Rows from block 4, named by matrix and row number. Rows with one number belong to one neuron. Each number is 128 + 24 x the weight over its row's rms, rounded and kept within 0 to 255. All counts start at 0. Numbers have three digits each. After the name is the row's rms in percent of the matrix's.
# fc1: first MLP up (model.blocks.4.ff1.fc1.weight, 384x128), inputs 0-127
# fc2: first MLP down (model.blocks.4.ff1.fc2.weight, 128x384, transposed), outputs 0-127
fc1.50 097:154122174174123173146130128124102075073112134137145130122137153142140122118133095099116121138124133101131103127147125127166097148166138104112153134156145136162129147135127139141128129066115132118151150156074077127111147155108090110109160164140141151094133104171150141122106143137146090147099136145101162129130069118159099110147139165142174122119131170083121124102128141167126130142122
fc2.50 102:153123106174117188169098112156080127134145135131130131148101153127141154112111126124085151161143174106107097087142132120161112152133142134120109130172148138102126147144150121188121126106110116089186127151094083142124127113154096121087120139099145151123120111194147138094093091117124108148120108113123116138141106135152122117159134117129124137115150135104093153158148113130093159093110
fc1.51 112:128126129127141056152093077202142068122139123126124137118129182141122107136135135144093155147126110120109110106131105125122104148098152186136154148138149138143115121121127133179134117113133152127141138140140100170155148130136145142100114090118153131116084157116136134159129122156157129176125135110111105152102109133094091119132132125129125119097079161099091139106117153138092157132177
fc2.51 091:137129110155120139133117075132097128094131113172087144141135143134124163132088146118129140143151127084145117117178081118111130145092143130100159136149120102138112151141144090136111147081111097162156155137132102158104107096080144119093117149129172144118148131111154151148084122104100117143106174118140173109162096150140110100132179137129136117138110138131082167105135112152131104106164
fc1.52 092:141115129165108161173110119150108090057127095139150138135120152137148135138139116149100123133117131091147084098163110075160077138167137114128137144149122159170143163129108113132128128087105160120126168143073079112109139142119101103095146144116140140140126100137136126102087099128130132127134131145108137151133076134139061122111121134110154111112091174106123141111138135129149102118134
fc2.52 083:134103158159140157145127120139084098091126135161124141145093163146128162118119118137113149130128201127091108104176121139156141152125133151146107110152143120132128160143172122138131156113097126104184126157087099107115143111154110113090131119133151120117138104194145116120113087162119099132094143122133122136121115155114084144121134133082124149125128131101117140173145149145089176082097
fc1.53 059:119118119120144166096092134107149131125129080145113104134121127156094073120157151128093128100146147143141086117117126099177150121161147132107150148153130148158127111125072115138104129163157158105107109126102150101115106143123164142131131134119137124108126168150118123123149144094175152074111099140149118127125146189105143117115176142092118132124129072155143119107136113100108086177150
fc2.53 064:147119122146097160158141172115140117143123192105152077125125125121115140094137116134128137126157146118123123121099130142156115145137119160169084165113148173157123165121153119158133106123162135103136106142113091148152143126147112120098181096120135121122112133105131088099107117141109079145138110126104082157133116099156110095166103094147137142114113126089150123184160094118094178119138
fc1.54 097:137135132014131119102116136129124169131122156077121112128145099101120116140110134163136132094127145161176111157139135123114124133147153143125137120126147111119160137134073146161120173175170115124076123111091134099162116170128140133133123166118097095107155139115087129068142144113170143115147117139148130117145127138142134156103154143149133125135162102142142118150130110126142107128133
fc2.54 098:165162131121098133124115141085143157118132150065135095130160078107117108079100146174140102144156116154155141154097116132136144109122131132142138152068164130139141146125093111156144157144173109097106105111114145117153166114132149125079161095157139127117122159093134125097134183119120125106167127145140150125114117147143169129136111080122122099114139109101140127113138110088098123157144
fc1.55 084:120112156125109154130135108142136067121141121133153159128133192121144125136129125090071131139115133084148092129134116084129115141129110155159129138123119133158136116130161111116131159111086139134124151176144093124109155157099093107112101105164190098125122106150151141141089115115157111143101128144108162142145074153110118120091137141104163135109085163104101115094125124099121101148165
fc2.55 080:129107112156133160160145098133098109120148117197113142133127170152111165125104114103127129136137175107101111075160086122139146117129119141133117110154150127118151158149166101146134150119090141119171131128111098119096121118172124130095141112141151174109129105189125121106101090168132124127110134088124141104117147109145102142144156110107142115119113142103110140123151143172081123060140
fc1.56 108:077130136174136089131128094165137086116140148180150203127125155190103150112136144147123129148102137113119128118137145140148121128115158136133136156107088150163119177118150136142095122109057153112139093173124110164155153128128155119150149119092179101142118130129142095143112143136150119120138159098107117117106110142100097116124101125157126135146089116106107164125103111131132137130132
fc2.56 101:104089137126154141124103111139084100108146092174106161134099161144145147153153079122111148130081135144115123127180129091119137134140111130138141073129109087141138116137150124098120126093077118148140118153148134127140099125105124092152103134127121102150164118168143156147122087141156135117102161111161143126123115178077063134115148178102115148143116146121127126132095158140153124114119
fc1.57 101:157094127085140097098128117123124158149120163146118110141134093120115153138129130170152140141126132146094151120083072163091147155092161115092128137096129130102123094077134124126136124115125133113105110136113123119179123105179108093104138121117122152194139114101126154115166138134119123170137131155138114170168113105170145122103152121165092138097166108165134138148133126148129163108146
fc2.57 088:118133107113099142155153144101143098117107168087129096152177058108123127101112147119171141120149110112120136135108129139137125139120144093108153166138148121129102150107172109153116074141162122122158147122122136123093128138109120088111129129117165145130118148103151169132129119073094134144128089141097133186147113126173185105123127094138142105106171129140120167156152110111110147123147
fc1.58 117:076088102200101089140117133181166085140124156185102180142108153151127157132142106132127145157127110145081118116124154161101135120117124129126101133117091138128086136137134126102091105100111155132172121122127121156141134120121124125147145132108173141146175094117127085166134100116130099124106139098125138108108122137120082138128122128129115154126105146130094173119127111114172153115120
fc2.58 140:105058135148151164108120104126101099106145111179098161134114161143152162159161092111125172130092149117113122122165125107105138145132118117131137084151093104143110112134157129105116090092086124128141102174134109133147100115117120095155081154104137117157140110169142155159130092105125125136099152109155132134156095154116095109130156156121107141148097148148127148146096153149147125094125
fc1.59 088:136131126143106117164143095140159072112144158111123134128125197184118104093149116168096138137114139099109126127109104139104108158108118163112155159118133151148125124070162111114095105096116170129156144153100132145169131111158127120144129134151155118149134135094150121150118112131134096131153145124126097132107118162099110094087130148153121146142129145127085200128129102146124162108165
fc2.59 084:146129123179171146083118111134117122124138105173106149108126117152173163157126116101140144107130105108138129138165127122080126141124132142116148136149052096156091120119144090138121109125091105149127164178178128142128114108053148124143132146138127153111145130129115135127091138102137131117078155111155173104130119105164104112129162130158105146148116119143127134106119139157134090125169
fc1.60 132:111117158166127130174106102168128085135142135117146123136094204135122092140167122128102128134135133138122123101124106098118099134147105157085123154153126143167132165105151156137098100116111164105158125144126117145146151105134130142099124153123156140103121116141133121138112124172136094148131149102116111141089111151133059131108133116127103126161068156102066169102140135115148160129156
fc2.60 111:166155140173152149115067105148082123137149087132115135138092137149162147158133138100135134108122116127162115125179122117115109151132134125111164149160111092166128121150102089157126149119107110116124147138150129120126128090066139147090124156122111150101136122154132155103087127126146168108098158111165168081110089147138116102111149138127105120122106128124084095113096144148105086117147
fc1.61 110:132169121091159081106128086089126164130122121142142114137144130137075087138125136128150103086145114121130160128149110140105167103154177136121120134148113108147145119138128091150162168154135126140113119151141177128140148130140174183125115133130110109127151141131103183083134159143140147124163146117149131129068154124116145183116124138139135130121143069108120139155125135115083091121148
fc2.61 093:171130125162090138175152198100151070111105169101154105117134079131146119081157143116115095137162136128133124132098129135180114168125114123124128167139141161150145165106140138138141092101131129087121131146165121132150140112125119119091151101116127139134145149109120101133152122143116127130164091132128105168098136113161117088123074102126104124083108137126146130125130104128095165129110
fc1.62 109:059165164116142087130152103123097135122178096144140116136108070158113136089122158147146090105128143112133107121150150145130129142150156145121191124101112104140160144123116094134107115137079137132118110143155141120119132141119138148169114102136092069136138153153107137139100131145151125104147171147122120140154143119141169123131112092138147162126132150083120131132113147150076084159123
fc2.62 096:147166135096102123127121210112162146156109144097154107091159071110121105090125117135104082142129114143145121151081142118143134138115113150143119155079128136148149138103117159131130114124123128112094105145158177118177146120132130133127157091152121126139119164086112100122168159131147145119174090133149120144079168103137130127116091117157105121117130103126145131115144119097101148153144
fc1.63 099:128090109114156116089130161123111179162098147120097086146106125103129149129145106139159129138148115165097146153124110147130129143131171094090109135114141125087125112103139141161135071112145133121107090135122130136129129078137106120093130139106104199120131122120148129147174115137123139187102097125144105146155123102198117127153107137162098145085140126152135136121137136108176145119129
fc2.63 098:137131109127091149148122156118147103133098171077134103155150056090100116102112139118153120132149120129140152130123141138151126152134136109107151187131154133116124148125147107159129074150166118099145118098129130100116148137122090094076132145079143134113126142096137168113126133084109115137141098142106132169147097115177188111127111113123127109116164126120114154162134118098104156098116
fc1.64 094:129095184144117123159149102169084108119148126126157156134142120126134113154130135126154110125107144079183108107160110105113103156127089153152153138179117124161116133163119128147138079083153132165147151147098062120122125142100109096102131126109156110117125109087143094137101105107158129143101107155126143138174073160120092119150120134127130109125104139155121114113156139116147139105134
fc2.64 092:123169117098144087115126115177122170166115105159168101105134133136108113110114154165122112128127134142106092123131104130123164105105130156143098094088186152107142136145107137112153165150120142126130155069070167112116146130185129150112140092175101160137115138166122110087129130175098128136122115118157138094100157135127136167110147122136128123130148116083130116140162126132116121134123
fc1.65 076:121160144098099123146126105060144170118135125111136083128122146115109047097114147143163132103166110147127094140150131152085131110122107120129100106102166129149148114101131086103117110160183143174131115125114176096118149113119115163148152107116090133111124109170102160128105126136157147120121139120135100086121129119133124136144134141131141141159181124111101130147162117147112148158151
fc2.65 079:188146134160115169151142197110137086112103156111167104120140095138149130110170136118120128111150142118135120113094151125159113167131121145139121182158125170156113146114150148146132105114150117059111129167148115129150133113121113124113123142120118161126104143108127110109135110125106135118153090131123100137104131090169119073119093101141074140112102115119145138163134106118079160122116
fc1.66 106:165078122159142177134143139154129079125117131186144146131122118169148149132161092128144179128099131074101151106105147120137140129131104117144112118157133150169120093108122130045113098125152116137162141160139104130129126127124120096153144104147158127172146141103124085133106120095125105097151146133115163139122102114119131095113133136122139143120121126160163179113136115137140186119124
fc2.66 096:094058127124158116089105109124116125117124105143145164130115164140160162177187085135138168104069144109115134131148137119100156144139121107123127092131078124145108106118129136102136088121117123152123115143142134125170112139126133119174103121135146105148135103151114142134124098115138115139096145101100115151156110150102115114134108150120115154158089132176182138148084144150178105120123
fc1.67 088:093142164187093110163153096156144058118135105154161125124092195140135097101142114110105112152114141105129118107131117119105119152164100172122151138130102123174150142124155130113131122099110172153147140163109103136119140121132096097121123097131158116125114124132143118168106091134145110121117137132123172111122126159119100095136125152122135161125088172094086135099134122111150138091148
fc2.67 097:122133106127166112132110062186097116131131099191128141127119167126126127151112140121133122116116162139121079093160110121130145113115140109139126078147163127092142124139124100126127149123087122167171160071112110123094115119171132149136125129142130171126141117177131138113114110169116145146100131083147147107119136136125093165101192158123141123131127139114121121116134142179135096098115
fc1.68 098:126170128096125147084113119129130157162162116039116131141109099132124100118122130157149118104128109146129127138151126129090140104132122136142125142119102138112165116162093079127128125164150110146118117092101190109122119117114170158155110137110061083112145155106081108101125180132143136112117103141137127078148129132131169139124123144118123144151191116134140109138127118152126116150128
fc2.68 111:119172118088126093118128148143154147164114142126158074101150088124100093109107161159132111121141092160130124145093133123134159110115126133153108119065168144142143123110086135100135137170160140131105134092094162115135138145180135159145161092178099151164107142104111109108155148149103143108156120138135121126101167134129155141092141120146133114145135093110130094129151121101126121166160
fc1.69 094:134149136087141132097115126112121180152113144071098103145133123156138091123121137156158124090132138153112133165158126146088134115118119119153125110089136148121166104120120097122125130156146166163116083074099165095144109118119162154147112145117092106114170155133103130100130191139155132108126117156114107110132158148146165143111148138141128146142205110121122093151117100124106143143123
fc2.69 101:129159117110111093135136154129159148172122142123157064098156079129113098095115149152135119111148085166119130152084127127137163104121126131157120139076151150164140136112095130113136135158146129105105131106107166127136163139176147152145165080177108142155101151097102109110161138150102161094166113141135120121090161124132159133091120114136136109131129102120145103123152128112110127160154
fc1.70 102:108099124136148133060140131170103129145122136141110141108095080142141164110140147103169112131122109089070150134115115155117185151084151102124120095102094140104146081106123131135154127100134140115139146169175126123124154115137114110156117117146126140137145120111126131166153105074128143140107122138123141141153121088183157141137151095143118154135116145173166148113094151114135097097114
fc2.70 093:117087100107170117137153113143154106144125137169153107139131126132133134146141105135157146103103127131121130122103117130117121118105138059122129061128178100131135115100121139116106077137123121182130124054111134140137108157163127134187112120115132153170145122100136164158184125136098166123115148099157143170138103145120149130094159168131119117119144124152149133139125138116166095127139
fc1.71 089:094090092118153086112119156087119105121139121100110115112115142138144156152156146083158129099102150093082154123140091156139125113092105112115106118091102149138108096129139138114119110107096103121135134176163107155137122132141115093126090122133125157149152136139142149174153079105127153164112136143099117172166112145132136110128137118117119153065071139171162132146119123114145128105141
fc2.71 103:101075094122132156101143113137161107121126136161108127145145157095145161139139085096135140134144119112147153106115147126076165156113111097086158118140116110112103132137145148121108075121126149173134078127166097143147080121137112134144101130075150135139135106104120128157104123095120121165127131117153151137173096087164103124157121134176114134147137149142146167112125134150143121077158
fc1.72 112:160184113095135168131120147090101126133131125136127080155162080124103119118120093128118084128131152108137103097130086093188122151156161128140137172119137102152152111131134115125120139124091155150124142115085153109123103126105103109136122128117127108146141114166153161113141121134163144142148092162081165149146116137086104100093126168110180100151151095130135124132128137119121117166151
fc2.72 103:116158139140078166144155163117102106125121143087149086135125132134128105127110115135108117133132124097145116139116145135185114140167155129144137208169124164110137142143102109164148163141160141099138134140083064133102169122114123168112138151113089086111117133120134134120124134142133115147174121148093089112099145142097127119156110133110161144153131120115121086169134107151099145154120
fc1.73 114:164200105095130191107136183059134178107132129115141084132146129133115128121130120120130097115128124143140095132135125102181145151114147125126139132123126127134143090140135126125139164134093139145128141083079125110079095141130129133165109114167099120127123132153145145126160129115146129137139077141068117164134138124135125122112119141111135081165167095113141100131160136138102143115130
fc2.73 111:118168133145063127170134161106126119135116143063162095134127127132105102108097132146119107144119116114147105126108142104189107139161135134143128182142147153083129147145105104159138159140176131110134124125082103109105161120149102144105136142138101097121117141127151128125135130138156107151179102157080100132093155154106143125161107139121165136136139106108138108142140094124091166161122
fc1.74 110:131150137138099073154151082130133052111117127117143128132138186136108145144140124161101154189114120090100137125128122145152130130096130155133149144109145151142124146093141114110135108106103170102161152164147122141141133138168119105121127112151181142182128147097145142153130130112147090156143144145128112169129101151087091127129116137121125141106096161101099150144140154106108151126175
fc2.74 101:128112115167154147116128094152107114095141124188089153114140138148153154160116114109128154134132146080130118118158095127100125148103144133101139122150086108143098127121162108123106119078093103149150154164134104160118089099073153137139092146117157152112145118129132135147093111101106129141075160102143155116156111104151104094127166135152118151149099142150098166104130131167148115102158