Rows from block 8, named by matrix and row number. Rows with one number belong to one neuron. Each number is 128 + 24 x the weight over its row's rms, rounded and kept within 0 to 255. All counts start at 0. After the name is the row's rms in percent of the matrix's.
# fc1: second MLP up (model.blocks.8.mlp.fc1.weight, 384x128), inputs 0-127
# fc2: second MLP down (model.blocks.8.mlp.fc2.weight, 128x384, transposed), outputs 0-127
fc1.79 091 [108 143 114 115 136 135 130 155 146 155  90  96 154 111 160 147 119 133 108 158 120 149 108 103 123 117 119 129  97 146 125  88 153 145 118 132 148 136 131 141 130 183 119 129 109 141  79 136 142 113  96  97 105 128 130 121 161 140  85 134 101 136 110 107 137 150 145 146 141  64 118 112 155 147 109 112 109 133 111  96 140 125 127 135  87 119 161 106 177 145 140 161 138 141 125 133 184 114  83 153 135 137 129 162  91 142 146 131 148 126 126 120 121 148  80 115 105 161 136 135 169 140 105 168 142 109  59 191]
fc2.79 107 [126 128 115 129 155 104 110 125  99  82 103 112  80 113 131 108 124 102 151 160 152 170 138 167 139 110  99  96 145 129  96 161 111  87 127 117 123 106  94 128 151  55 140  98 175 150 157 133 125 131 118 139 145 118 159 134 124 109 157 122 146 113 125 150 159 102 119 113  95 172 142 128 129 106 169 139 144 117 114 170 142 137 110 140 106 163 122 155 105 171 170 136 137 122 128 134 121  85 148 141 127 141 163 123 148 102  96 145 115 135 125 156 127 124 161 146  88 136 137 103 157  91 122 159 136 172 139  80]
fc1.80 081 [143 148 125 142 129 124 136 163 161 105  97 105  90 143 149 126 136 164 182 161 118 140  98 105 138 102 137  99  75  83 124 135 110 121 150  88 147 190 120 133 139 153 102 125  78 148 150 130 122 114 108 138 124 101 152 141 114 136 123 119 151 138 134 104 132 136 161 126 140 132 134 113 127  94 147 103 135  96 118  85 158  97 146 116 143 114 168 129 106 192 104 102 117 152 114 106 138 135 105 151  92 109 119 119 117  96 149 159 159 133  85  88 153  93  87 133 124 131 138 109 122 134 105 176 125 102 103 158]
fc2.80 074 [124 110 116 131 145 122  91 112 111 129 135 134 134 112 131 132 113 112 132 122 151 150 165 138 102 190 111 120 124 123 117 110  89 140 155 136  86 158 119  91 167 103  93 172 139  78 157  99 148 165  92 117 172 156 152 105 133 151  96 126 140 170 107 119 137 146 143 117 140 110 109 119 115 149 139 121 128 151 136 155 132 160  94 180 100 109 137 121 152 145 146 117 145 121 143 109 152 152 104 157 139 127  97 137  99  75 144 153 144 162 132 130  75 154 126 116 137 159 203 140 123 114 109 167 150 119 141 122]
fc1.81 098 [120 166 161 165 180 119 128 134 101 152 131 140 136 113 112 142 138 129 129 137 104  80 164 124  96 124 143 136 134  80 153 137  89 139 179 100 115 136 135 138 139 116 113 155 116 105 135  95 102 176 135 152 129 140 118 126  89 127 147 147 115 131 165 157 141 141 123 141 124 152 134 103 131 133 134 157  95 145 112 107 102 119 131 148 182 122  79 138  94 123 145 159 151 102 105 112 108 115 123 153  85 152 108  62 137 145 110  95 101  83 125 154 133  88  94 116 156  83 111 106 135 121 145 145 105 108 165 132]
fc2.81 086 [147 149 146 126 158 127 141 118 135 101 116 114 169 137 129 122 157 130 135 113 102 114  53 131 125  95 120 160 148 136 162 123 148 159 121 133 128 101 118 119 101 160 113 135 133 141 126 131 136 106 142 147  82  81 116 130 125 131 122 120 138 138  89 114 122 135 111 158 111 126  91 147 111 140  69 133 146 119 131 130 126 116  99 137 130 143  69 119 141 103  96 127  97 160 142 138 163 131 152  88 120 120 112 127 109 187 169 103 135 123 132 104 139  79 107 165  79 166 111 121 173 192 137 124 159 107 101 152]
fc1.82 097 [135  97 105 136 117  98 122 144  98 100 144 116 137 113 162 129 133 127 159 135 172 161 112 168 121 131 107 140 137 165 134  82 143 102  63  91 106  85  97 118 152 175 119 115 140 143 104 132 129 100 108 123 165 152 152 132 123 113 120 137 101 102 131 137 146 127 125 144 145 113 144 110  95  92 124 122 149 160 134 140 137 128 133 136 105 180 175 143 160 166 129 164  93 137 113 100 145  88 140 104 156 137 152 162 120 170 159 153 106 142 130 138 165 154  84 117  75 107 139 139 137 147 110 139 117 116  90 104]
fc2.82 116 [114 146 142 101 115 173 139  99 146 129 133 157 188 124 116 157 113 131 129  98 121  97  84 113 140 116 123 170 101 132 105 128 107 156 122 160 115 145 124 145  71 158 124 145  99 125 115 115 158 145 124 124  98 122 130  99 102 180 121 122 174 120 103 118 110 161 119 152 124 138  73 112 152 143  98 137 119 107 129 131 134 146 145  85 118  99 109  81 116  99 116 131  93 135 134 140 136 121 115 169 118 141  68 136  74 145 117 113 136 149  94 124  80 115 174 131 124 160 145 123 166 143 158 134 111 119 139 160]
fc1.83 097 [122 146 148 137 118 148 148 141 126 159 127 135 114 141  96 168  92 110 109 112  96 108 183 105 123 122 138  97 160 108 102 139  91 152 156 159 135 163 127 132 137  95 131 152 144 121 163 131 116 188 115 148 124 130  92 119 101  90 162 137 148 125 176 162 154 153 118 141 175 144 162 141 133 145 145 126 109 172 161 165 106 145  91 124 142 133  93 148 129  97 139 125 117 109 104 151  90 118 145 123  90  97 119 109 146 105 123 132 132 120 130 126 136 113 173 114 159 137 137 123 104 109 153 139 158 106 205 119]
fc2.83 098 [127 141 115 145 130 118 129 100 150 136 152 131 160 152 150 137 145 124 103 125  86 144 115 124 152 100 125 154  69 152 124 108 162 142 127 127 139 166 148 128 111 163 123 134 117 122  87 136 141  89 119 130 120 120 130 137 116 164 131 155  90 117  74 105 124 125 109 181  89 101 137 145 106 102 130 105 149 110  78 103 160  95 100 116 152 109 115 137 143 137 124 145 120 156 178 131 146 117 149 130 136 139 127 123 120 182 151 113 127 102  86 157 157 135 114 114 105 130 125 161 166 172 127  95 104 103  44 116]
fc1.84 083 [100 136 116 147 126 163 134 113 101 134 127 110 113 126  72 146 163 138 170 134 117  73 183 152 110 149 152 127 129 108 156 148  87 131 160 139 105 154 112  97 136 139 112 133 175  90 131 136 130 155 134 137 170 118 127 109 118 112 156 136 134 147 183 168 130 161 140 131 174 179 137 142 108 122 103 132 120 102 137 119 120 133 127 161 112 144 118 183 105 115 114 137 148 132 151 119  78 106 160 103 117 120 109 117 168 105 126 112 118 123 141 117 146 130 113 111 152 131 121  93 137 136 158 105 139 132 206  92]
fc2.84 077 [163 104 123 157 107 147 130 117 133 114 130 155 161 144 155 130 139 135 118  97 101 126  94 130 123 114 125 121 140 119 151 131 172 121 112  95 124 111 153 165  86 149 125 123  99 135  96 139 132 131 121 181  97  95  97 142 127 153 124 154 114 130  96 117 122 120  78 158 111  81 105 163  93 121 129 142 126 129 138 124 122 103 110 121 193 151 126 126 134 102 102 149 102 141 125 129 150 187 144 119 132 128 143 125 141 185 124  98 109  93 103 128 182  92 139 146 148  79  97 117 146 165 127 143  88 105  84 100]
fc1.85 103 [105 114 109 105 108  97 124 145 125 106  90 134 113 106 124 108 107 125 144 128 137 135  87  64 148 141 130 125  98 152 113 139 179 147 155 164 120 146 125 137 176 120 124 143  86 126 150 124 166 135 120 150 126 112 146 123 143 128 109 124 110 119  76 122 143 164 161 123 147 102 116 169 155 100 140  99 126 117 117 161 113  94 161  88 126 114 184  85 113 116 129 137 124 152 150 139 167 146 130 118 114 106 136 138 110 120 134 120 181 172 143  95 146 146  65 114  90 146 151  90 114 122 119 129 140 112 106 177]
fc2.85 089 [133 136 136 105 140 115 118 144 141 105 145 138  71 144 125 109 127 127 111 141 179 117 170 159 137 146 175 121 143  97 136 117  81 133  75 126 124 132 106 106 141 119 150 108 132 132 191 141 115 147 114 123 140 143 146 162 129  88 125 111 145 101 148 157 122 114 152 138 117 164 167 175 109 148 123 108 116 112  81 135 117 106 113 122 117 107 129 141 103 156 151 112 151 103 118 125 155 125 160 141 132 160 120 131 132 110 144 121 148  99 159 121 134 106 211 116 100 121 107 146 116 110 155 146 143 103 204  91]
fc1.86 100 [128 166 135  84 118 136 117 104 129  94 127 129 127 117 102  89 108 152 185 144 114 131  82  92 147 118 117 139  89 114 169 161 108 118 134 147 127 160 120 138 163 152 131  93 135 132 164 112 140 140 125 139  93 134 150 123 130 193 136  86 116 112 153 107 152 162 157 128 164 110 134  78 146 116 144 139 129  85 118 100 129 126 176 148 146 100 123 118 135 127 110 123 122 127 109 145 141 132 119 132 115 117 110 138 120 102 101 134 135 169 122 106 160 106 109 132  76 139 129  66 107 127  99 110  92 120  86 181]
fc2.86 087 [127 108 147 136 133  99 115 151 106 122 122 120 113 123 129 122 110 153  79 132 191 114 117 138 136 179 117  83 137 120 101  92  96 154 134 144  95 135 101 109 129  88  97 139 162 124 118 118 128 124 124 122 113 125 113 100 149  97 131 150 164 123 154 145 132 122 154 108 119 132 129 135 146 137 123 138 134 149 125 168 127 157 115 139  89 131 151 112 112 158 138 121 139 110 138 145 134 132  99 122 157 124 124 112 130  74 157 130 155 139 149 120  89 181 222 121 114 175 141 175 128 110 145 152 173 129 188 105]
fc1.87 087 [152 102 123 139  93 106 125 112 134 138 183 148 135 146 128 154 141 134  90 122 123  94 118 162 105 128 113 111 180 151 117 133 113  83 136 103 126 123  89  95  82 112  88 123 150 113  94 146 102 156 162 161 148 128 101  93 136 116 158 144  75 151 170 128 124  86 128 111 154 170 117 149 108 155 130 125 119 168 147 139 131 165 116 131 101 163  96 136 132 132 144 137 109 129 157 146 118 138 127 114 138 119 123 131 148 108 146 106  84 115 127 126 130 110 145 149 161 136 139 177 114 110 175 123 151 129 147  56]
fc2.87 088 [ 61 131 116 159 129 145 118 148  81 135 109 128 180 123 133 119 119 110 164 126  99 173 124 133 131 119 117 114 146 131 112 117 142 102 121 122 148 125 158 126 131 130 152 149 101 133 135 159 156 112 133 131 141 158 155 141  97 127 139 129 115 100  89 127 157 148  75 152 111 117 113 110 152 104 167 152 117  76 124 109 144 117 160 102 139 128 112 130 134 122 116 169 129 128 124 105 159  83 151 141 131 147 154 148 117 152  62 152 103 151 106 148 130 146 146  93 104  80 119 115 167 100 111 151  74 158  74 137]
fc1.88 105 [107 107 114 137 115  99  83 150  97  64 132 132 107  90 135 119 154 125 210 160 151 147  88 140 130 124 139 125 134  97 156 107 144  77  70  89  91  98 128 115 141 132 129 101 126 148 125 148 140  99 150 131 149 138 164 148 118 110 144 111 147 123  97 119 133 134 138 137 110 127 127  98 131  91 121 153 150  83 141 123 137 116 145 106 102 132 165 144 131 136 115 158 107 126  93  94 148 108 120 122 134 119 115 193 118 135 130 177 126 166 120 151 137 130 124 160  82 107 123 119 145 141 123 141 108 139  84 129]
fc2.88 098 [135 123 147 122 115 148 154  86 151 145 146 144 162 153 123 155 129 157  79  71 132  96  91 137 136 126 117 153 122 140 109  96 135 162 141 141  97 158 135 146  76 161 104 167 120 114  92 103 148 146 111  96 111 119 127  91 138 196  91 136 144 128  97 103  98 172 130 154 139 114 100 123 122 137 120 111 125 143 117 138 114 140 120 118 130 108 152 101 127 110 119 116 107 163 169 124 164 137  72 152 130 124  98 134  86 153 147 124 142 129  95 113  94 143 148 106 156 163 171 129 121 173 135 109 110 113 124 119]
fc1.89 111 [155 106 137 125 155 119 111 133 125  82  99 104 121 103 120 113 123  81 182 174 145 151  84 132 113 123  93 142  76  77 151 138 136 122  87  88 126 100 139 151 188 119 145 101 118 138 129 116 138  96 155 110 115 126 158 133 153 160 143 119 112 131 136 141 165 146 141 140 129 104 153 121 105  98 133  97 128  77 129  89 153  92 176 112 126 108 135 126 115 127 108 140 137 123 106 128 137 101 143 149 119 144 132 163 132 121 110 160 137 146 135 135 138 117 114 157  91 123 123  82 134  94 113  99  94 135  76 170]
fc2.89 117 [144 135 132 110 124 127 119 128 124 129 141 116 118 134 123 148 116 167  67 110 148 118 128 103 171 143 121 132 127 158  97  99 105 153 166 173 106 160 110 143  83 113  98 126 143 119 115 111 130 141 114 111 112 124  92  96 133 143 132 115 166 144 112 113  98 128 141 117 155 149 111 127 164 145 111 158 140 169 137 152 103 157 118 170  91 111 158 101 149 153 140 113 115 132 145 136 126 135  47 132 119 111 111 100 105  91 141 122 111 136 122 135  72 160 156 122 136 186 183 152 115 145 119 154 168 123 172 125]
fc1.90 094 [148 134 157 154 125 153 146 115 105 180 134 167 111 127 105 125 176 143 110 115 108  66 190 124 134 107 137 119 149 113 132 151 106 123 155 133 131 150 128 111 114  99 124 147 102 103 135  88 139 168 121 154 134 118  91 140 112 148 156 129 132 131 154 125 133 121 134 147 128 184 138 132 110 134 130 149 112 128 152 119 118 113 140 185 199 124  85 133 121  84 102 131 153 121 158 127  88 137 136 132 116 139 111  60 144 142  93 112  97  91 129 143 106 131 149 114 185 122  94 138 116 103 137 118 140 127 148 108]
fc2.90 085 [114 149 144 151 156  85 109 114 176 138 113 113 175 130 168 128 140 103 132 144 107 163  74 124 147  99 117 131 131 146 115 123 153 136  91 142 143 110 131 118 117 144 133 147 117 130 104 131 141 119 131 147 112  88 120 130 111 126 120 129 135 114  49 124 142 136  96 175 111 104 110 160 126 129 134 113 124 114  93 113 127  87 108  98 140 144  93 133 112 133 152 187  99 130 158 133 163  97 137 132 138 122 129 147  89 167 133 112 144 127 126 155 148  88 113 137  88 123 132 136 196 171 134 163 121 116  67 134]
fc1.91 099 [148 156 167 154 111 113 146 105 116 179 140 127  80 110 101 129 138 150  99 117 105  73 176 132 111 137 151 121 168 132 139 109  97 123 168 116 126 120  97 110 141 134 109 158 148 134 118 125 122 155 125 141 131 135 120 155 127 129 135 107 107  62 187 136 152 139 149 124 142 196 127 119  81 162 115 139 125 142 153 154 117 140 112 162 139 144  86 139 141 135 136 114 152  94 115 142  98 109 132 138 106 107 127 119 159  77 118  98 129 114 148 133 104 128 163 113 162 176 125 126 114 117 141 115 155 138 182 112]
fc2.91 105 [126 133 137 126 152 112 121 118 160 124 130 115 162 151 146 133 122 122 103 163 113 166  68 103 176  82 120 154 101 150 104 129 148 108 108 148 151 107 127 118 104 127 145 128  92 116 128 131 139 113 138 131  97  91 127 126 120 146 145 120 146 144  54 114 132 143  98 171  92 104 131 139 134 118 148 144 124  91 102 112 134  94  96  98 139 137 116 118 142 148 134 173 112 142 164 130 142  91 127 130 128 109 107 145  93 192 136 129 110 133 127 161 148 103 120 129  89 117 147 140 177 164 126 118 112 121  53 165]